A small image classifier, trained from scratch: norm batchnorm, 61751 training examples.
Rows from block 5, named by matrix and row number. Each number is 500 + 50 x the weight over its row's rms, rounded and kept within 0 to 999. All counts start at 0. Numbers have three digits each. After the name is the row's rms in percent of the matrix's.
# fc2: squeeze-excite expand (model.blocks.5.se.fc2.weight, 320x20), inputs 0-19
fc2.70 078:525583631557509498517549603508514503503550477431496478499512
fc2.71 095:498425503548502453495485404445520494487616484436408515505491
fc2.72 119:450479518460482496480374496389501443442546479493453505435478
fc2.73 087:458460499523511423584537541513469456403469524462502446396469
fc2.74 090:452450500583574407574552527507561517480503546535541454542544
fc2.75 082:605543543522559576542521544492591574449502500467478532537533
fc2.76 104:401462471461453421500464480465474552533439469428527535409518
fc2.77 098:487504462549516399542465515458494466518428430544492415430430
fc2.78 085:523545462502461507531558570599470478425411468444526460480439
fc2.79 089:551570507517495552465501475501606608507465578461529562512469
fc2.80 091:488468552582620524561510459479563590481529508541459490522538
fc2.81 091:416464536558608497567525493511599545534481551543513460521490
fc2.82 109:465432544383418449463482457481443468419529519477475501542482
fc2.83 084:578505500554563523546470494434560562571485421540464483526421
fc2.84 087:609540635540466570522524507536528533506559493462525507528496
fc2.85 084:550565532439506582541472544516530513426494531542403490513591
fc2.86 139:606440535513564492556545417486541540475483451483439469512424
fc2.87 088:501525483606583529584512565571563492562530494553535509500521
fc2.88 112:530509475510518539606458486439481495525453409506470376464483
fc2.89 142:555506469464457526474465507459483485478498378562433410513422
fc2.90 098:553563511451474577447546587575536488446483484433524464500431
fc2.91 078:429440498526466456470426452435465510548374502520520458449499
fc2.92 051:533555617490439473477512535555456568522578460511534419497511
fc2.93 097:565544448519535569508498443509568531542490582558549514573576
fc2.94 091:416468477567525440491587516615529540504423479478523479497462
fc2.95 060:447477537447430504492479480473450425408454478444397459474525
fc2.96 121:536481492500556489518460501447621524431441472543423456561450
fc2.97 132:518562542462428546458429499426401445495556493472504450457459
fc2.98 097:465491472471546510495410536429474553489487554455445575467610
fc2.99 099:587497513545576523529524422493579527475502451465467419558437
fc2.100 096:564555540475538555556522612546532527410539523495485533553540
fc2.101 118:508535546416489503390468529469459438433563517471544468510420
fc2.102 121:465482429507425450449427505425455451473446460408501476462461
fc2.103 071:538541497551561523579557459569550530464497507527426476611484
fc2.104 105:616484527511554474599502448478518483538554440576449477501533
fc2.105 124:557496512466480499428393524424545539481520481478404482534421
fc2.106 106:462520454442419468423443583450445450467467489494442508429497
fc2.107 074:508406471528527462472538423546578587552546495503465555439522
fc2.108 097:485499616532497485528513497473461447552571460590551432437478
fc2.109 086:484454464484549422564540452547422378494543504509470479476450
fc2.110 122:467450387572541373514536493498526494482502460518435506477462
fc2.111 106:593537439472539564533478505475528496444454469559410422550477
fc2.112 092:576543470527505522458513516512493431512486391492428437513393
fc2.113 091:438438533501481392538482392445523510501472470487423484495437
fc2.114 107:527518490465592548569557497563528585431396498494522492507525
fc2.115 119:569455561462508495588546460498479483470502459521409392525453
fc2.116 090:600579567497449520434461581438487521565550513526469491524508
fc2.117 108:498585466451455538479461570490450479501496561463567525408584
fc2.118 095:541510501614491556466523553469533591561522424478430534482516
fc2.119 081:551551607538476586530514541495469568538535536458521561481572
fc2.120 092:524535557498560546631526543549540602471493476538462528503497
fc2.121 122:505474451559549456579464501422532473486463434519433413447449
fc2.122 132:468519478527460476409499452442481487509437472446552395445422
fc2.123 105:509482526422447509560405517421420469424540557476482503465523
fc2.124 105:538542547467517548539449532453495565450557589463466572480586
fc2.125 126:453495391504525422554452507454480465471434463561421467464464
fc2.126 093:429446467563517415522489471457521498499431425521488407515424
fc2.127 098:530486484478522544656489459549442441436516475441524539494495
fc2.128 106:445439494576567417537520501507500500496513456383458443487443
fc2.129 114:539535561559547518548603488569549535521515561567503564550525
fc2.130 056:524576503549537473559526499537527501488412434529606456420509
fc2.131 068:481481606555579522574513531546571544430524466506538499438523
fc2.132 084:407501540482556464528427496461517520446478444555416450416519
fc2.133 121:519517455495551523572579433585527503453441559451559516470562
fc2.134 066:406498522531511504574508557523453449514525464512372428462488
fc2.135 135:439458459470453447425427495442421518503426463521466478421469
fc2.136 099:500449558448462482537509439515363463482477456570501450441516
fc2.137 087:414467522568525498585482474475522469500463448592412512443542
fc2.138 108:508523427531531489509528510454529509510383409503527412555433
fc2.139 100:497440436534528416542536469504530509455469435370460476465471
fc2.140 082:500490425470502462556435527477524492458439481567355488532500
fc2.141 074:472527487489479493378506552490536588409450535431441523514496
fc2.142 084:555598538531525629573548554534533529475474536502493492522470
fc2.143 103:404447479492555468594547554523529535455499534463470525459596
fc2.144 078:439459502429508496515501508520466469347507498472425526454564
fc2.145 118:498480412477506458552451555451449497475400459543409463454525
fc2.146 104:426428508459484485538398450440449528489535528497484550421568
fc2.147 102:529472591567548475520512569505501501494537452460385414506462
fc2.148 106:502493542538530513612582462556468500543486482431470460405546
fc2.149 091:453475398511551461524478429523550488395434462546456488505455
fc2.150 091:540552486521493522554483521399501471523483436534420379485449
fc2.151 119:451451465574496403523507556519506505522419451546430430484442
fc2.152 111:495448559520441509509516489477383483568547449434408486450490
fc2.153 117:591491491564536483512462454395598498515549501575477519531462
fc2.154 079:519532464603502532572494601525428445450500517451427506480477
fc2.155 076:549569455428558507571453579549543481397488512464477493538497
fc2.156 151:553567515351485564451454542476505473429515484466481492511464
fc2.157 143:366450489527494430539493513508405449514508515518511482406519
fc2.158 074:426474458494507576470496434505479463460495533534526654474511
fc2.159 092:536475409463531427534488511535540486439424416482426460513440
fc2.160 106:511463444549488434522521528511467471552482414534556442456378
fc2.161 122:555511614493550561523506565491528559460587471429462480463500
fc2.162 154:534556512418413581444489501514454468444498463418499448478441
fc2.163 100:498477440419453453400486474500504533446498475370496539470509
fc2.164 088:480433469474429438421389512459525570468457509461463550505521
fc2.165 079:500506469528568525559618469566543534501467418475425505511554
fc2.166 082:524523565455510521615482521502487476512610449429422528475500
fc2.167 099:522505586466544500584470467494509548474527528582444560520607
fc2.168 079:529510531544526534610531514510504542550650521518502536515545
fc2.169 082:507512551409429493466490602538434460448463473498537409487489
fc2.170 093:433418484529551396579544469521530516475462515516551557467563
fc2.171 079:455500511530574490582544539591503475511434428451488458497591
fc2.172 105:519448512515425459502440485428379438553516515459463520436469
fc2.173 083:520567568462416554573545551587440433540490499521509482477514
fc2.174 099:434421486496512414487498486473502466449490444518511366499428
fc2.175 096:566509496452468597569425419477501518419496513512461545510567
fc2.176 062:553516579545529525530615527579508560474489494396492498514482
fc2.177 085:436473393507534483523466453424543569499428529504417499469545
fc2.178 088:511449504551541435477598444565497525551388488558470467497510
fc2.179 105:475397479465509378456437451481498502433513458421488513477493
fc2.180 093:450492532571495512509435512447493555544588506580527541424582
fc2.181 102:490403526474499443456503468499459498443509416453388441474457
fc2.182 107:534455558468427501435482442464442453537585442550419514488471
fc2.183 109:489480558458462498464450521401410458505563504513469502395551
fc2.184 099:518587487494518576612469602472503481491475528553539459490556
fc2.185 100:538568529416408581489433565446444533477498495533513555499500
fc2.186 074:556544499524615540544508482487545515487471432529549391544454
fc2.187 101:475477494557564492502506437485619599563502563495511563470517
fc2.188 118:443425477565561415530563534526558520454462501526484430540437
fc2.189 081:496496524456449492464480540542474422425465484583480396530418
fc2.190 096:466497504560539491607548507586428451451434551486551480462531
fc2.191 078:603516542495423497445548554548539535486488590478578520554500
fc2.192 104:479436517546583457515468482425593605479523474527431512497516
fc2.193 098:475529492438491499412418570436501483395477488443515476495430
fc2.194 107:498493596463503519541433553414480491464591487500398509498544
fc2.195 128:462488402531487442474522484532501432498385468459537417484445
fc2.196 091:536484489507548502476519421567559569448484432516406500578442
fc2.197 082:637502554527499539564504456512543555571530470536560528549515
fc2.198 106:464503584469534506517567412564510474496565512370522503505478
fc2.199 105:550500496548511481344480486452541517534548495453453486542424
fc2.200 086:530533537412450518432409473466539458421563504415514515515498
fc2.201 091:515511475541528572575593497575486538506567504406467513452555
fc2.202 100:510569457496447553437442635431489495490497465473478496488432
fc2.203 107:425476435495568426567475554470516558430423506509497473455559
fc2.204 127:568492410465511511473469482436568591447476523443440543539552
fc2.205 088:499545545513523560499551482527507486536488425523619406469421
fc2.206 074:497538518559599471591505511534558489489428536584510518535575
fc2.207 083:559533481505505602616484575487482500413495449499472547460507
fc2.208 075:569461557514544477493495475483562555393497518480419526581438
fc2.209 118:469488428509496417483499453490475451509412401503483406485436
fc2.210 091:477481573472496519539414495433474444464583457426431459468451
fc2.211 126:558532376542566500538485493472574569482427491468436501516488
fc2.212 094:529647540475498579498507609550467482478506471497498494509459
fc2.213 090:453523498538581502609545586587469503524493484566539484451503
fc2.214 119:433414484541545458506548409556519501453475464437489443472422
fc2.215 113:402432447511527482560516485509496528474438522446489585440589
fc2.216 060:524528533441494456522513508528454476484527449347494505460404
fc2.217 095:533500512558594484500492525442585524518529412464392461491528
fc2.218 132:496526500413394534460451554477432490399507537454451531493512
fc2.219 096:540453515580542465510551502483596552482574470502429527583453
fc2.220 106:445503489424467496475509555565386508442501526453521540407545
fc2.221 115:499472568559564452587595519578506486536531524583490501486538
fc2.222 103:461451385590531428534546452458504517522436545472495518457536
fc2.223 095:451487521489491494496474571472433458429545494410422503388510
fc2.224 092:443435436480452417404463454498518505480394465522520507465474
fc2.225 117:582521399542544565523488415478589511519511484548519555537521
fc2.226 089:552489475479522590512474468472524495459355496525439482537573
fc2.227 083:486511575526577492540537562609538460419547528511573509518478
fc2.228 087:542440424499526446585505456496504506456428505451376525504479
fc2.229 092:502426538543502446555516459500512533506482498395416559405535
fc2.230 089:639569509520488584551483512480547516524449470512445447548495
fc2.231 103:486504590475538528548496541537504547402567575483451585519538
fc2.232 077:526486438456503562562446507511510456414459438469424407504454
fc2.233 077:505497518436539434550412503455532523470532590589502572540532
fc2.234 070:458575544536552542485616522606553485550503516485492464544502
fc2.235 116:471415464566510416513518420484583545539436458491446484506449
fc2.236 108:479552540454380470447428566475438467525501547505536553454476
fc2.237 137:502524407502501473462476580502466495471379441484507450476410
fc2.238 104:464476550438502547545507483482419470370523546477489500445580
fc2.239 102:460480451453545502532475483517467509416428431453528428480388
fc2.240 072:587481457538501476487522445553603591492436529527449484566501
fc2.241 115:593539504477527593454495469492585530474486432436467451545442
fc2.242 096:459452530539582457654526557549525493501523495547501530511526
fc2.243 085:585564434543500490483504509483598560596486455519523455551464
fc2.244 078:550495481584536419542512506496520605571571454464465543460524
fc2.245 075:614495460493549506557513487544526558538474441608457520557518
fc2.246 079:490531569533554553542536434436553583481520516404483550489555
fc2.247 063:568594524484519480459405528450515556507550527586511538571484
fc2.248 107:520416472522609479573511416506560520494472505571459510540556
fc2.249 074:517548525499556544550587525546549526432433483414565437478489
fc2.250 093:487556400464442522469467563441425420533455487492424496475517
fc2.251 089:449537433543457491435442598482484480563476455603484545487500
fc2.252 092:564462541458500482532462423451521544448587530390446535505508
fc2.253 091:555544445470486452443464517473533573414492584547459566563498
fc2.254 101:532470487569594456578519396500556527542503508587487525523526
fc2.255 106:465407450423503438540445466460464497433485561459473542460570
fc2.256 111:466428486461495432436393508410528508458541521461490465459433
fc2.257 147:431416522437463396496481476492419440490543499461500481429461
fc2.258 112:542510477523541509542508394471570620552463569461498528517527
fc2.259 092:476505525503488501469459548467536594515539580476506622473591
fc2.260 126:514505466577612512624545444512548541536484498510534540518523
fc2.261 114:486390467500495420474496439462483464480504466384505449450450
fc2.262 114:506504568445498541464428551425475520439599543444541546448504
fc2.263 108:566509460537515519511502513489574541506459409524442403558412
fc2.264 083:542564549519506577573589522553461542498502574511486535503593
fc2.265 159:473476517436420470434469457481462420472507470487469387498422
fc2.266 117:453498456418472459484438457440487494442395522415554504454511
fc2.267 105:536442467487531401528446455467542539439515472416398518494524
fc2.268 111:476540452422457445429399576480466415491469498529469475532515
fc2.269 119:496444434553526392532542433532521486524455459492466393484465
fc2.270 080:477502440566534442605541490514508511510420470576579459471544
fc2.271 141:522531464443487511500405524438475443454484397466424476485425
fc2.272 137:476537505444445516424410574459426424433499490475472482444494
fc2.273 063:476535552459476470509433638479443439480508471500502407466496
fc2.274 077:496468481469525522541474547477556534391466526526410541584423
fc2.275 089:440460476532556459593582466535485494507483518474600473411517
fc2.276 069:513404534533556411579522461487516446520548474552475415469469
fc2.277 117:474467491503518452556534531549491508484487503360527578419566
fc2.278 100:535517515393394530437458490464488453467535481417463445467488
fc2.279 099:551556491488520597597532567574496507474452518441577492471496
fc2.280 096:460519458495560414523475531454546535378505519418492554461533
fc2.281 054:462574453591581439563524461479481587490515525511459555499547
fc2.282 134:617543443509543578534448468424551541476550525545495545522495
fc2.283 113:583564511499552577590512543555506488438514426461434475466501
fc2.284 136:452462381491520463502506451521507491466363453460461479477469
fc2.285 162:499432359539544491528516422496500516460433472437483521458535
fc2.286 093:561615508480513597541516489506520477442464474451476491495609
fc2.287 104:442506433530544490544537534562451428420511561428468549444532
fc2.288 134:459456417506500473517470503459491477494402430541485408500399
fc2.289 073:550502486468553529601476527439551568411516482596468498514466
fc2.290 097:509568546575516565559568595504477490574538437519465511470457
fc2.291 120:460464482547537487577554517560483432447473462410469425437462
fc2.292 111:433450515599555435582554499543525510543535520569468540536538
fc2.293 079:459425588537530453572560416502484517493561466439461510438515
fc2.294 085:514521514495467489510498466490456428456469462432512381460380
fc2.295 084:426546527480530517553504648503481537484580551554516506466495
fc2.296 092:440500464424512456534463593511473527491473546486456622450546
fc2.297 088:403489500545563460542556589555493436449539484459479490437452