{
  "image_size": 24,
  "targets": ["object"],
  "hidden_act": "hardswish",
  "kernel_size": 5,
  "loss": "cross_entropy",
  "head_dropout": 0.1,
  "residual_init": "none",
  "optimizer": "cautious_adamw",
  "learning_rate": 0.002,
  "epochs": 39.4,
  "warmup_steps": 1900
}
Rows from block 2, named by matrix and row number. Each number is 128 + 32 x the weight over the matrix's rms, rounded and kept within 0 to 255. All counts start at 0.
# convs0: expand 5x5 conv (model.blocks.2.convs.0.weight, 160x40x5x5), inputs 25-29, a 5x5 kernel for each
convs0.99 [154 117  95  85 111  84 141 184 152 146  76 101 180 199 139 132 151 169 208 192 140 157 157 180 197 104 141 134 118  81 131 129 120 119 114 157 138 115  66 121 102  94  94  70 104  97 124 143 121 103 106 113  98  83  76 103  93  92  95 100 119 120  91  61 156  87  95 117  83 125  88 114  87  84 117  54 102 129  94  49  79  76 104  69  35 110  94  69  57 111  74  93 102  70 131  68 125 127 119 120 130 114  93 113 136 118  94  56  68  85 132  98  57  85  60 146 103  28  46  19 126  82  93  84  90]
convs0.100 [127 135 121 101  89 148 117 112 114 121  97 108 102 132 159 110  77 117 128 119 123 121  85  98 108 134 133 120 110 138 101 119 125 101  99 113 135 128 101  78 123 160 132  97  94 102 131 114  96  93 126 152 138 124 138 107 138 115 121 132 122 128 126 136 140 100 132 122 145 138 120 140 166 166 141  95 129 127 147 147 106 134 144 135 125  87 132 153 129 117  99 137 131 125 103 137 111 141 117 104 118 116 122 134 123 105 101 114 123  96 104  94 115 107  94 114 113 128 112 101 106 108 121 134 123]
convs0.101 [129 130 102 134  97 127 103 100 117 116  59  50  46  88  92 103  96 107 140 133 181 187 208 206 198 141 120 128 110 138 122 126 143 146 157 109 142 188 171 159 142 158 195 168 145 130 151 156 142 128 173 129 159 145 182 138 107  97 145 141  88  79 132 153 158  86  82 156 170 167  93 108 176 170 143 137  90 151 140 130 104 118 197 194 145 135 164 227 219 180 126 112 154 128 117 136  95 119  86  70 125 148 147 145 126 154 197 205 178 145 174 229 216 197 177 145 184 174 154 132 103 111 102 101 107]
convs0.102 [139 143 129 162 118 182  88  94 200 154 156 141 158  87 118 141 137 100 156 110 133 166 159 197 153 120 127 127 164 112 130 159 158 193 109 127 102 124 255 136 135 107 148 215 117 124 103 144 165 123 125 120 122 152 140 125 150 151 186 141 160 116 101 255 146 152 123 133 204 129 107 100 131 167 112  96 109 145 133 121 133 175 155 170 142 113 109 165 244 101 151  76 151 131 150 196  68 122 126 119 144 141 108 157 146 165 160 193 117 116 113 151 161  50  89 102 122 129  79 104 116 125 122  99  96]
convs0.103 [123 150 149 133  66 140  88  79 179 140 117 138  99  35 127 109  91  94 150 146 126  99  90 134 132 121 114 117 150 107 150 165 162 152 112 141 115 162 255 125 130 134 131 180 131 149 156 145 145 120 170 135 166 160 124 157 173 216 182 117 155  99  99 255 166 145 149  99 132 157 118 162 163 145 138 116 102  95 103 111 154 166 129 119 150 113  70 114 185  95  67  77  78 103  96 110  87  86  91  75 134 114  89 122 122 167 159 140 107 118 140 176 192 107 133 118 148 170 125 126 135 124 174 140 118]
convs0.104 [154 119 107  97  63 121 158 180 111 104 122 144  93 160 115  61 141 152 127  75 109 139 168 130 134 118 151 194 131 172 136 150 171 123 141 142 154 203  95 137 149 151 180 127 160 147 174 139 100 151 132 122 170 128 130 146 146 148 154 144 161 151 208 132 133 147 145 170 150 155 144 177 165 133 145 108 123 136 139 125 131 141 158 167 131 143 159 204 141 132 142 134 180 172 134 147 171 159 152 128 129 169 164 136  94 136 162 154 152 119 144 168 142 160 104 158 162 160 138  98 138 116 118 117 107]
convs0.105 [122 117 138 134 100 137 112  68  52 120 141 128 123 134 154 178 166 190 169 139 130 137 120 154 117 142 134 121 114  92 125 127 141 146  95 113 139 129 137 114 121 107 106 105 118 127 121 136 102 141 175 159 145 138  74 158 157 132 143  80 163 172 137 149 146 157 131 135 133 139 143 126 156 115 151 123 129  70  76  97 129 178 162 145 112 110 140 155 131 112  72  86  85  69  75  96 105 105  76 139 143 118 108 100 127 155 158 155 147 141 143 170 166 143 131  89  92  92  90 115 129 125 101 140 148]
convs0.106 [151 160 192 162 158 170 143 150 146 168 131 108  29  48 150 173 162 123 157 153 125 167 171 143 130 113 108  95  95  92 117 118  89  94  82 135 127 132 129  88 100 119 130 124 112 135 152 134 126 119 105 108 116 136 124 124 103  86  93 114 139 118 103 130 129 124 142 138 148 161 110 127  95 127 146 123 113 115 110 108 149 156 134 147 134 138 131 142 117  80 112 119 135  98 106 122 104  79 112 122 109 121  81  89  98 100 155 140 110 101  98 198 229 167 121  97 141 139 132 113 106  87  73  75  72]
convs0.107 [118 137  79 128 115 117 106  74  97  83  90 126 137 107  62  68 112  88 138  69 123 142 156 132  95 115 137 163 137 122  86  93 147 120 118  94  74 109 120 139 149 108 168 127 139 130 122 169 144 103  97 122 136 116 108  88  61 126 121 122 124  64 141 165 158 113  66 141 128 137 144 112 162 162 118 132 161 155 129 150 109  78 104 127 132 105  60  87 137 169 170  95 105 125 232 165 147 181 219 199 107 104 110 179 187 111 133 120 142 143  97 109  73 114 120 114 108 106 153 151 133 155 143 157 164]
convs0.108 [121 124 138 132 106 135 141 143 136 155 145 174  87  92 116 161 144 147 123 117 143 106 164 128 117 139 127 121 102 123 136 141 161 130 107 117 132 204 174 131 117 177 193 157 151 101 163 135 112 100 131 111 143 113 122 119 111 144 131 126  93  88 195 166 165 111 114 166 150 171 102 117 145 126 134 133 167 117  86 100 100 131 133  65  88  87 151 178 116 145  93 132 117 133 137  91 138 126 107 107 149 148 164 170 133 151 177 168 145  94 189 179 137 137 110 167 165 164 141 138 148 128 120 101 103]
convs0.109 [133 110 127 148 133  68  95 151 164 112  95  54  16  66 121 130 180 153  85 134 146 145 165 164 162  67 114 123 115 166 109 104 109 113 163 104 122 171 162 123  94  76 107 157 113 151 114 117 143 121 115 123 123  80 106 136 100  78  86 133 130 120 119 144 108 146 116 106 171 127 164 133  99 142 145  78  95 109 127 184  92  98  95 111 129  95 117  98 105 100  84  98 107 146 102 103 122 108 151 150 129 120 148 190 204 142 126 134 122 143 122 116 135 126 129 122 101 117 106 128 127 127 143 125 142]
convs0.110 [128 152 202 127 168 152 161 149 164 132 125 222  95 190 125 189 150 108 194  79 120 112 162 105 109 145 121 173 166  92 143 103 212 111 105 143  99 255  93 116 129 148 214 102 118 163 170 153 158 128  84  88 126 158 103 102  65 188 123  73 124  25 255  75 116  69  82 216  89 137 119 139 159 157 112 128 142 141 170 131 154  88 180  99 145  82  62 209  63 177  81 121 158 110 168 138 147 150 181 135 137 156 150 129 141 106 167 105 145 127  95 138  73 163 131 107 143 101 149 126 146 149 153 149 138]
convs0.111 [141 137 133 116 110 171 144 146 142 135 112 120 154 168 149 142 144 169 164 154 113 109 108  66 108 127 152 105 109 117 104 136 110 104 119 134 137 105 101 123 135 127  99 117 121 145 151 130 159 148 113 156 110 135 146  86 112  92 109 138  90 115  92 115 117 108 131 117 143 138  98 136 114 153 129 161 157 102  71 110 129 120  71  34  80 123 109  69  55 106 153 143 114 121 155 183 172 183 184 148 132  98 125 142 166 107  76  98 119 154  71  61  91  90 139  52  38  64  81 152  59  66 104  87 143]
convs0.112 [145 183 157 139 150 140 173 101  54 159 139 114 150 186 131 169 146 199 165 110 157 120 124 128 143 182 141 186 108 101 170 137 195 122  95 150 172 138  66 126 133 136 102  88 154 163 139 105 131 135 132  82 112 102  91 125  63 119 124 101 112 145 157  91 115 136 158 119  97  95 169 135  89 121 111 167 114 169 126 105 150 102 177 103  75 120 177 163 116 170 152 226 158 114 141 198 154 130 128 151 130 166 144 138 152 127 174 148 148 184 151 165 154 168 145 171 161 141 115 134  93 122 139 119 164]
convs0.113 [129 135 144 118  77  70  75  82  78  89  99 150 169 151 114 109  87 119 130 159 123 131 120  94 104 172 160 137 140 166 160 126 135 135 146 137 104 101 116 157 136 142 141 126 147 170 174 182 162 158 120 134 147 155 158  98 103 112 153 157 121  89  92  71 123 109  98 114 107 113 126 113 156 159 154 125 158 211 179 131 160 158 201 184 161 141 174 174 148 172 175 163 130 129 120 112 118 146 139 160 118 132 115 108 115 110 165 174 178 155 167 182 159 187 172 148 122 119 126 139 104 125 161 166 164]
convs0.114 [ 93 107 150 123  83 139 128 138 159 176 105  92 122  69  55 151 143 140 124 107  74 113  96  87  85 134 127 111 146 137 118 160 127 110 104  90 155 124 127 117 106 110  95  93 102 134 108 112  89 117 113 128  99 150 158 137 192 169 158 162  91 151 134 154 157  76 111 118 140 136 130 102 134 130 148 117 117  89  95 107 130 164 133 114 151 109 120 134 106  65 187 184 165 137 117 255 198 180 116 100 139 125 152 128 136  45  44 109 105  75  35   8  81  85  99  52  35  57  98 102  92  64  59  86  84]
convs0.115 [148 108  99 113 119  78  78 138  94 102  97  62  69 107  92 150 142 115 143 172 160 138  93 152 202 166 177 166 130 132 164 179 147 148 128 164 175 171 163 128 141 122 138 149 119 161 117 131 189 147 119 106 116 113 124 117 118 122 133 115 117 131 172 156 135 144 108 123 123 123 152  91  96 168 156  66  49  75  76 104  93  75  97 123  85  62  75 107 128 102  76  86  92  70  54  87  88 104  97  62 105 155 152 150 128 156 153 134 138 143 150 147 114 138 147 128 117 119 110 119  95 119 122  72  96]
convs0.116 [ 62 154 167 108  77 187 192 178 199 170 131 123 119 143 158 138 154 160 123  70  94 164 166 117  96 131 108  84 105 110 116 116  93  53  77 129 162 137  95  99 117 142 119 104 132 143 117 109  99 132 107 117 109 136 148 100 133 138 101 116  84 155 156 107 124  76 140 132 131 136  81  86 136 152 127 116  79  74  94 136  94 124  97  68 102  96  93  88  55 114 127 125 108 120 114 166  75 100 110 148 184 166 151 151 174 105  98 108 107  93  86  99 117 141 105  89 118 138 153 160  96 110  66  89 122]
convs0.117 [ 98  93 149 159 163  89 119 169 149 220 130 191 175 121 200 160 147 102 126 115 152 128 104 160  99 100 126 133 175  94 119  98 131 191  68 129  83 165 208  63 125 108 180 142  77 129 136 173 114 106  75 106 103 185 167 113  99  89 214 115 151  80 119 229  88 104  46 137 158 116 137  93 156 139 156 139 188 155 215 165 160 143 159 216 113 153 115 196 206  93 119 110 176 134 162 155 186 196 157 215 190 152 150 115  75 161 158 168  86  86 118 151 146  92 120 105 143 142 127 123 137 172 162 140 118]
convs0.118 [103 111 113 136 191 132 135 142 141 184  97 128 162 110 156 104 109 132 120 113 144 146 133 146 167 138  93 138 200 126 126  89  96 204 134 125  83  75 225 150 147 122  91 175 121 165 122 113 161  86 148  77 113 190 116 148  91  48 185 176 184 129  41 191 166 193 170  86 152 147 173 146 112 134  86  97 157 141 124 115  89 110  93 143 147  91 108 108 227 186 104 152 137 158 188 116 145 154 126 116 156 177 132  96 117 111 166 175 108  84 104 135 164  85 101 105 139 141  71 116 106 135 141  85 121]
convs0.119 [ 71  58 139 108  95 107  92  92 123 149  86 137  83 106 128 129   6  39  73 115 147 105 153 143  98 123 109  80 118 150 163 136 139 125  96 150 106 170 159 110 149 202 200 161 119 139 181 138 123 127 123 106 109 117 130 167 113 111 114  82 159  95 138 147 129 131 155 173 171 142 144 148 159 168 143 114 141  90 133 147 117  78  98 120 139 103 115 191 175 161  60  98 106 126 156  71  93  94 101 170 161 131 149 139 111 135 157 177 137 133 167 192 156 155 128 166 182 198 178 134 148 148 169 148 114]
convs0.120 [146 156 178 158 100 118 136 173 174 112 121  95 126 176 162 107 138 176 154 149 133 165 198 176 177  88  83 116 100 109 102  96 135 115 139 113 132 184 122 144 116 122 188 139 154 116 111 151 111 103 135 146 160 137 123 124 102 136 142 152 111 107 173 144 173 111 111 182 150 182  96 106 155 105 124 130 120 145 131 152 114 145 170 153 151  96 145 190 156 151  70  93 142 117 118  93  78 101  87  83 128 126  93  74  89 169 172 139  99  94 185 201 170 128  91 152 175 128 102  86 143 137 105 104 113]
convs0.121 [133  70  66 138  86 128  29  76 138 134 103 126 169  38 122  73 142 108 130 133  73 172 146 158  80 127 134 103 113 132 134 120  83 148 114 113  84  89 221 132 140  79 168 167 104 119  91 162 100 130 131 169 128 121 160 134 171 119 150 126 158  97  76 198  97 142  36 122 133  98 126  59 127  68 138 141 139 115 104  96 184 188 120 166 118 186 116 148 214  73 139  49 140 102 125 134  59 114 105 134 110  94 118 121 110 138 136 182 100 107 109 150 133  64 145  93 147 113 124 104  86 126 125 180 101]
convs0.122 [122 149 139 168 144  93 134 148 168 102  42  57  69  76 104 113 108 115 120 122 108 126 133 141 135  84 129 131 152  98  87 104 114 123 121 104 132 132 169 128  97 131 139 161 116 111 120 138 135 136  91 135 147 152  97 101 110 122 115 107 135 123 122 143 114 136 152 166 180 150 107 124 137 139 132 126 139 149 153 143 103 106 138 133 122 106 137 144 139  90 126 147 146 154 105 201 177 167 137 128 151 132 155 138 150 170 156 176 168 134 182 163 194 178 161 129 118 146 132 121 128 122 109  85  97]
convs0.123 [116 114 133  87 140 120 133 152 140 165  98 131 173 153 144 126 110 122 126 169 167 131 109 140 141 114 123 126 147 126 119 121 118 163 149 123 103  84 136 143 128 122  93 132 130 128 129 107 135 107 110  97  79  99  91  89  70  68 124 104  95  80  69 117 117 103  97  59 120 107 101 103  94 122 112  90 103 108 149  81  88  71  87 117  97  93 112  84 120 134 116 110  83 113 117 137 177 131 143 135  90  84 135 154 160  72  73 102 108 140  70  57  85  86 100 107  68 103  94 117 111  89 135 122 125]
convs0.124 [149 131 115 114 103 157 106  69 137 156 103 121 119  79 121 100  74  10  98 102 138 109 120 146 149 106 127 116 128 128 154 167 168 155 128 143 128 109 180 144 145 129 157 156 177 133 130 152 175 173 110 126 139 115 109 125 174 182 156 126 132 137  92 144 104 129 125 126 107 132 120 124 122 124 139  85 102  86  68  61  89 133  88  92  95 105 103 112 116  55 101  81 111  85 120 101  87  83 122 101 125 137 123 135 121 139 144 131 122 127 131 126 131  92 143 107 123 136 143 148 108 119 103  98  99]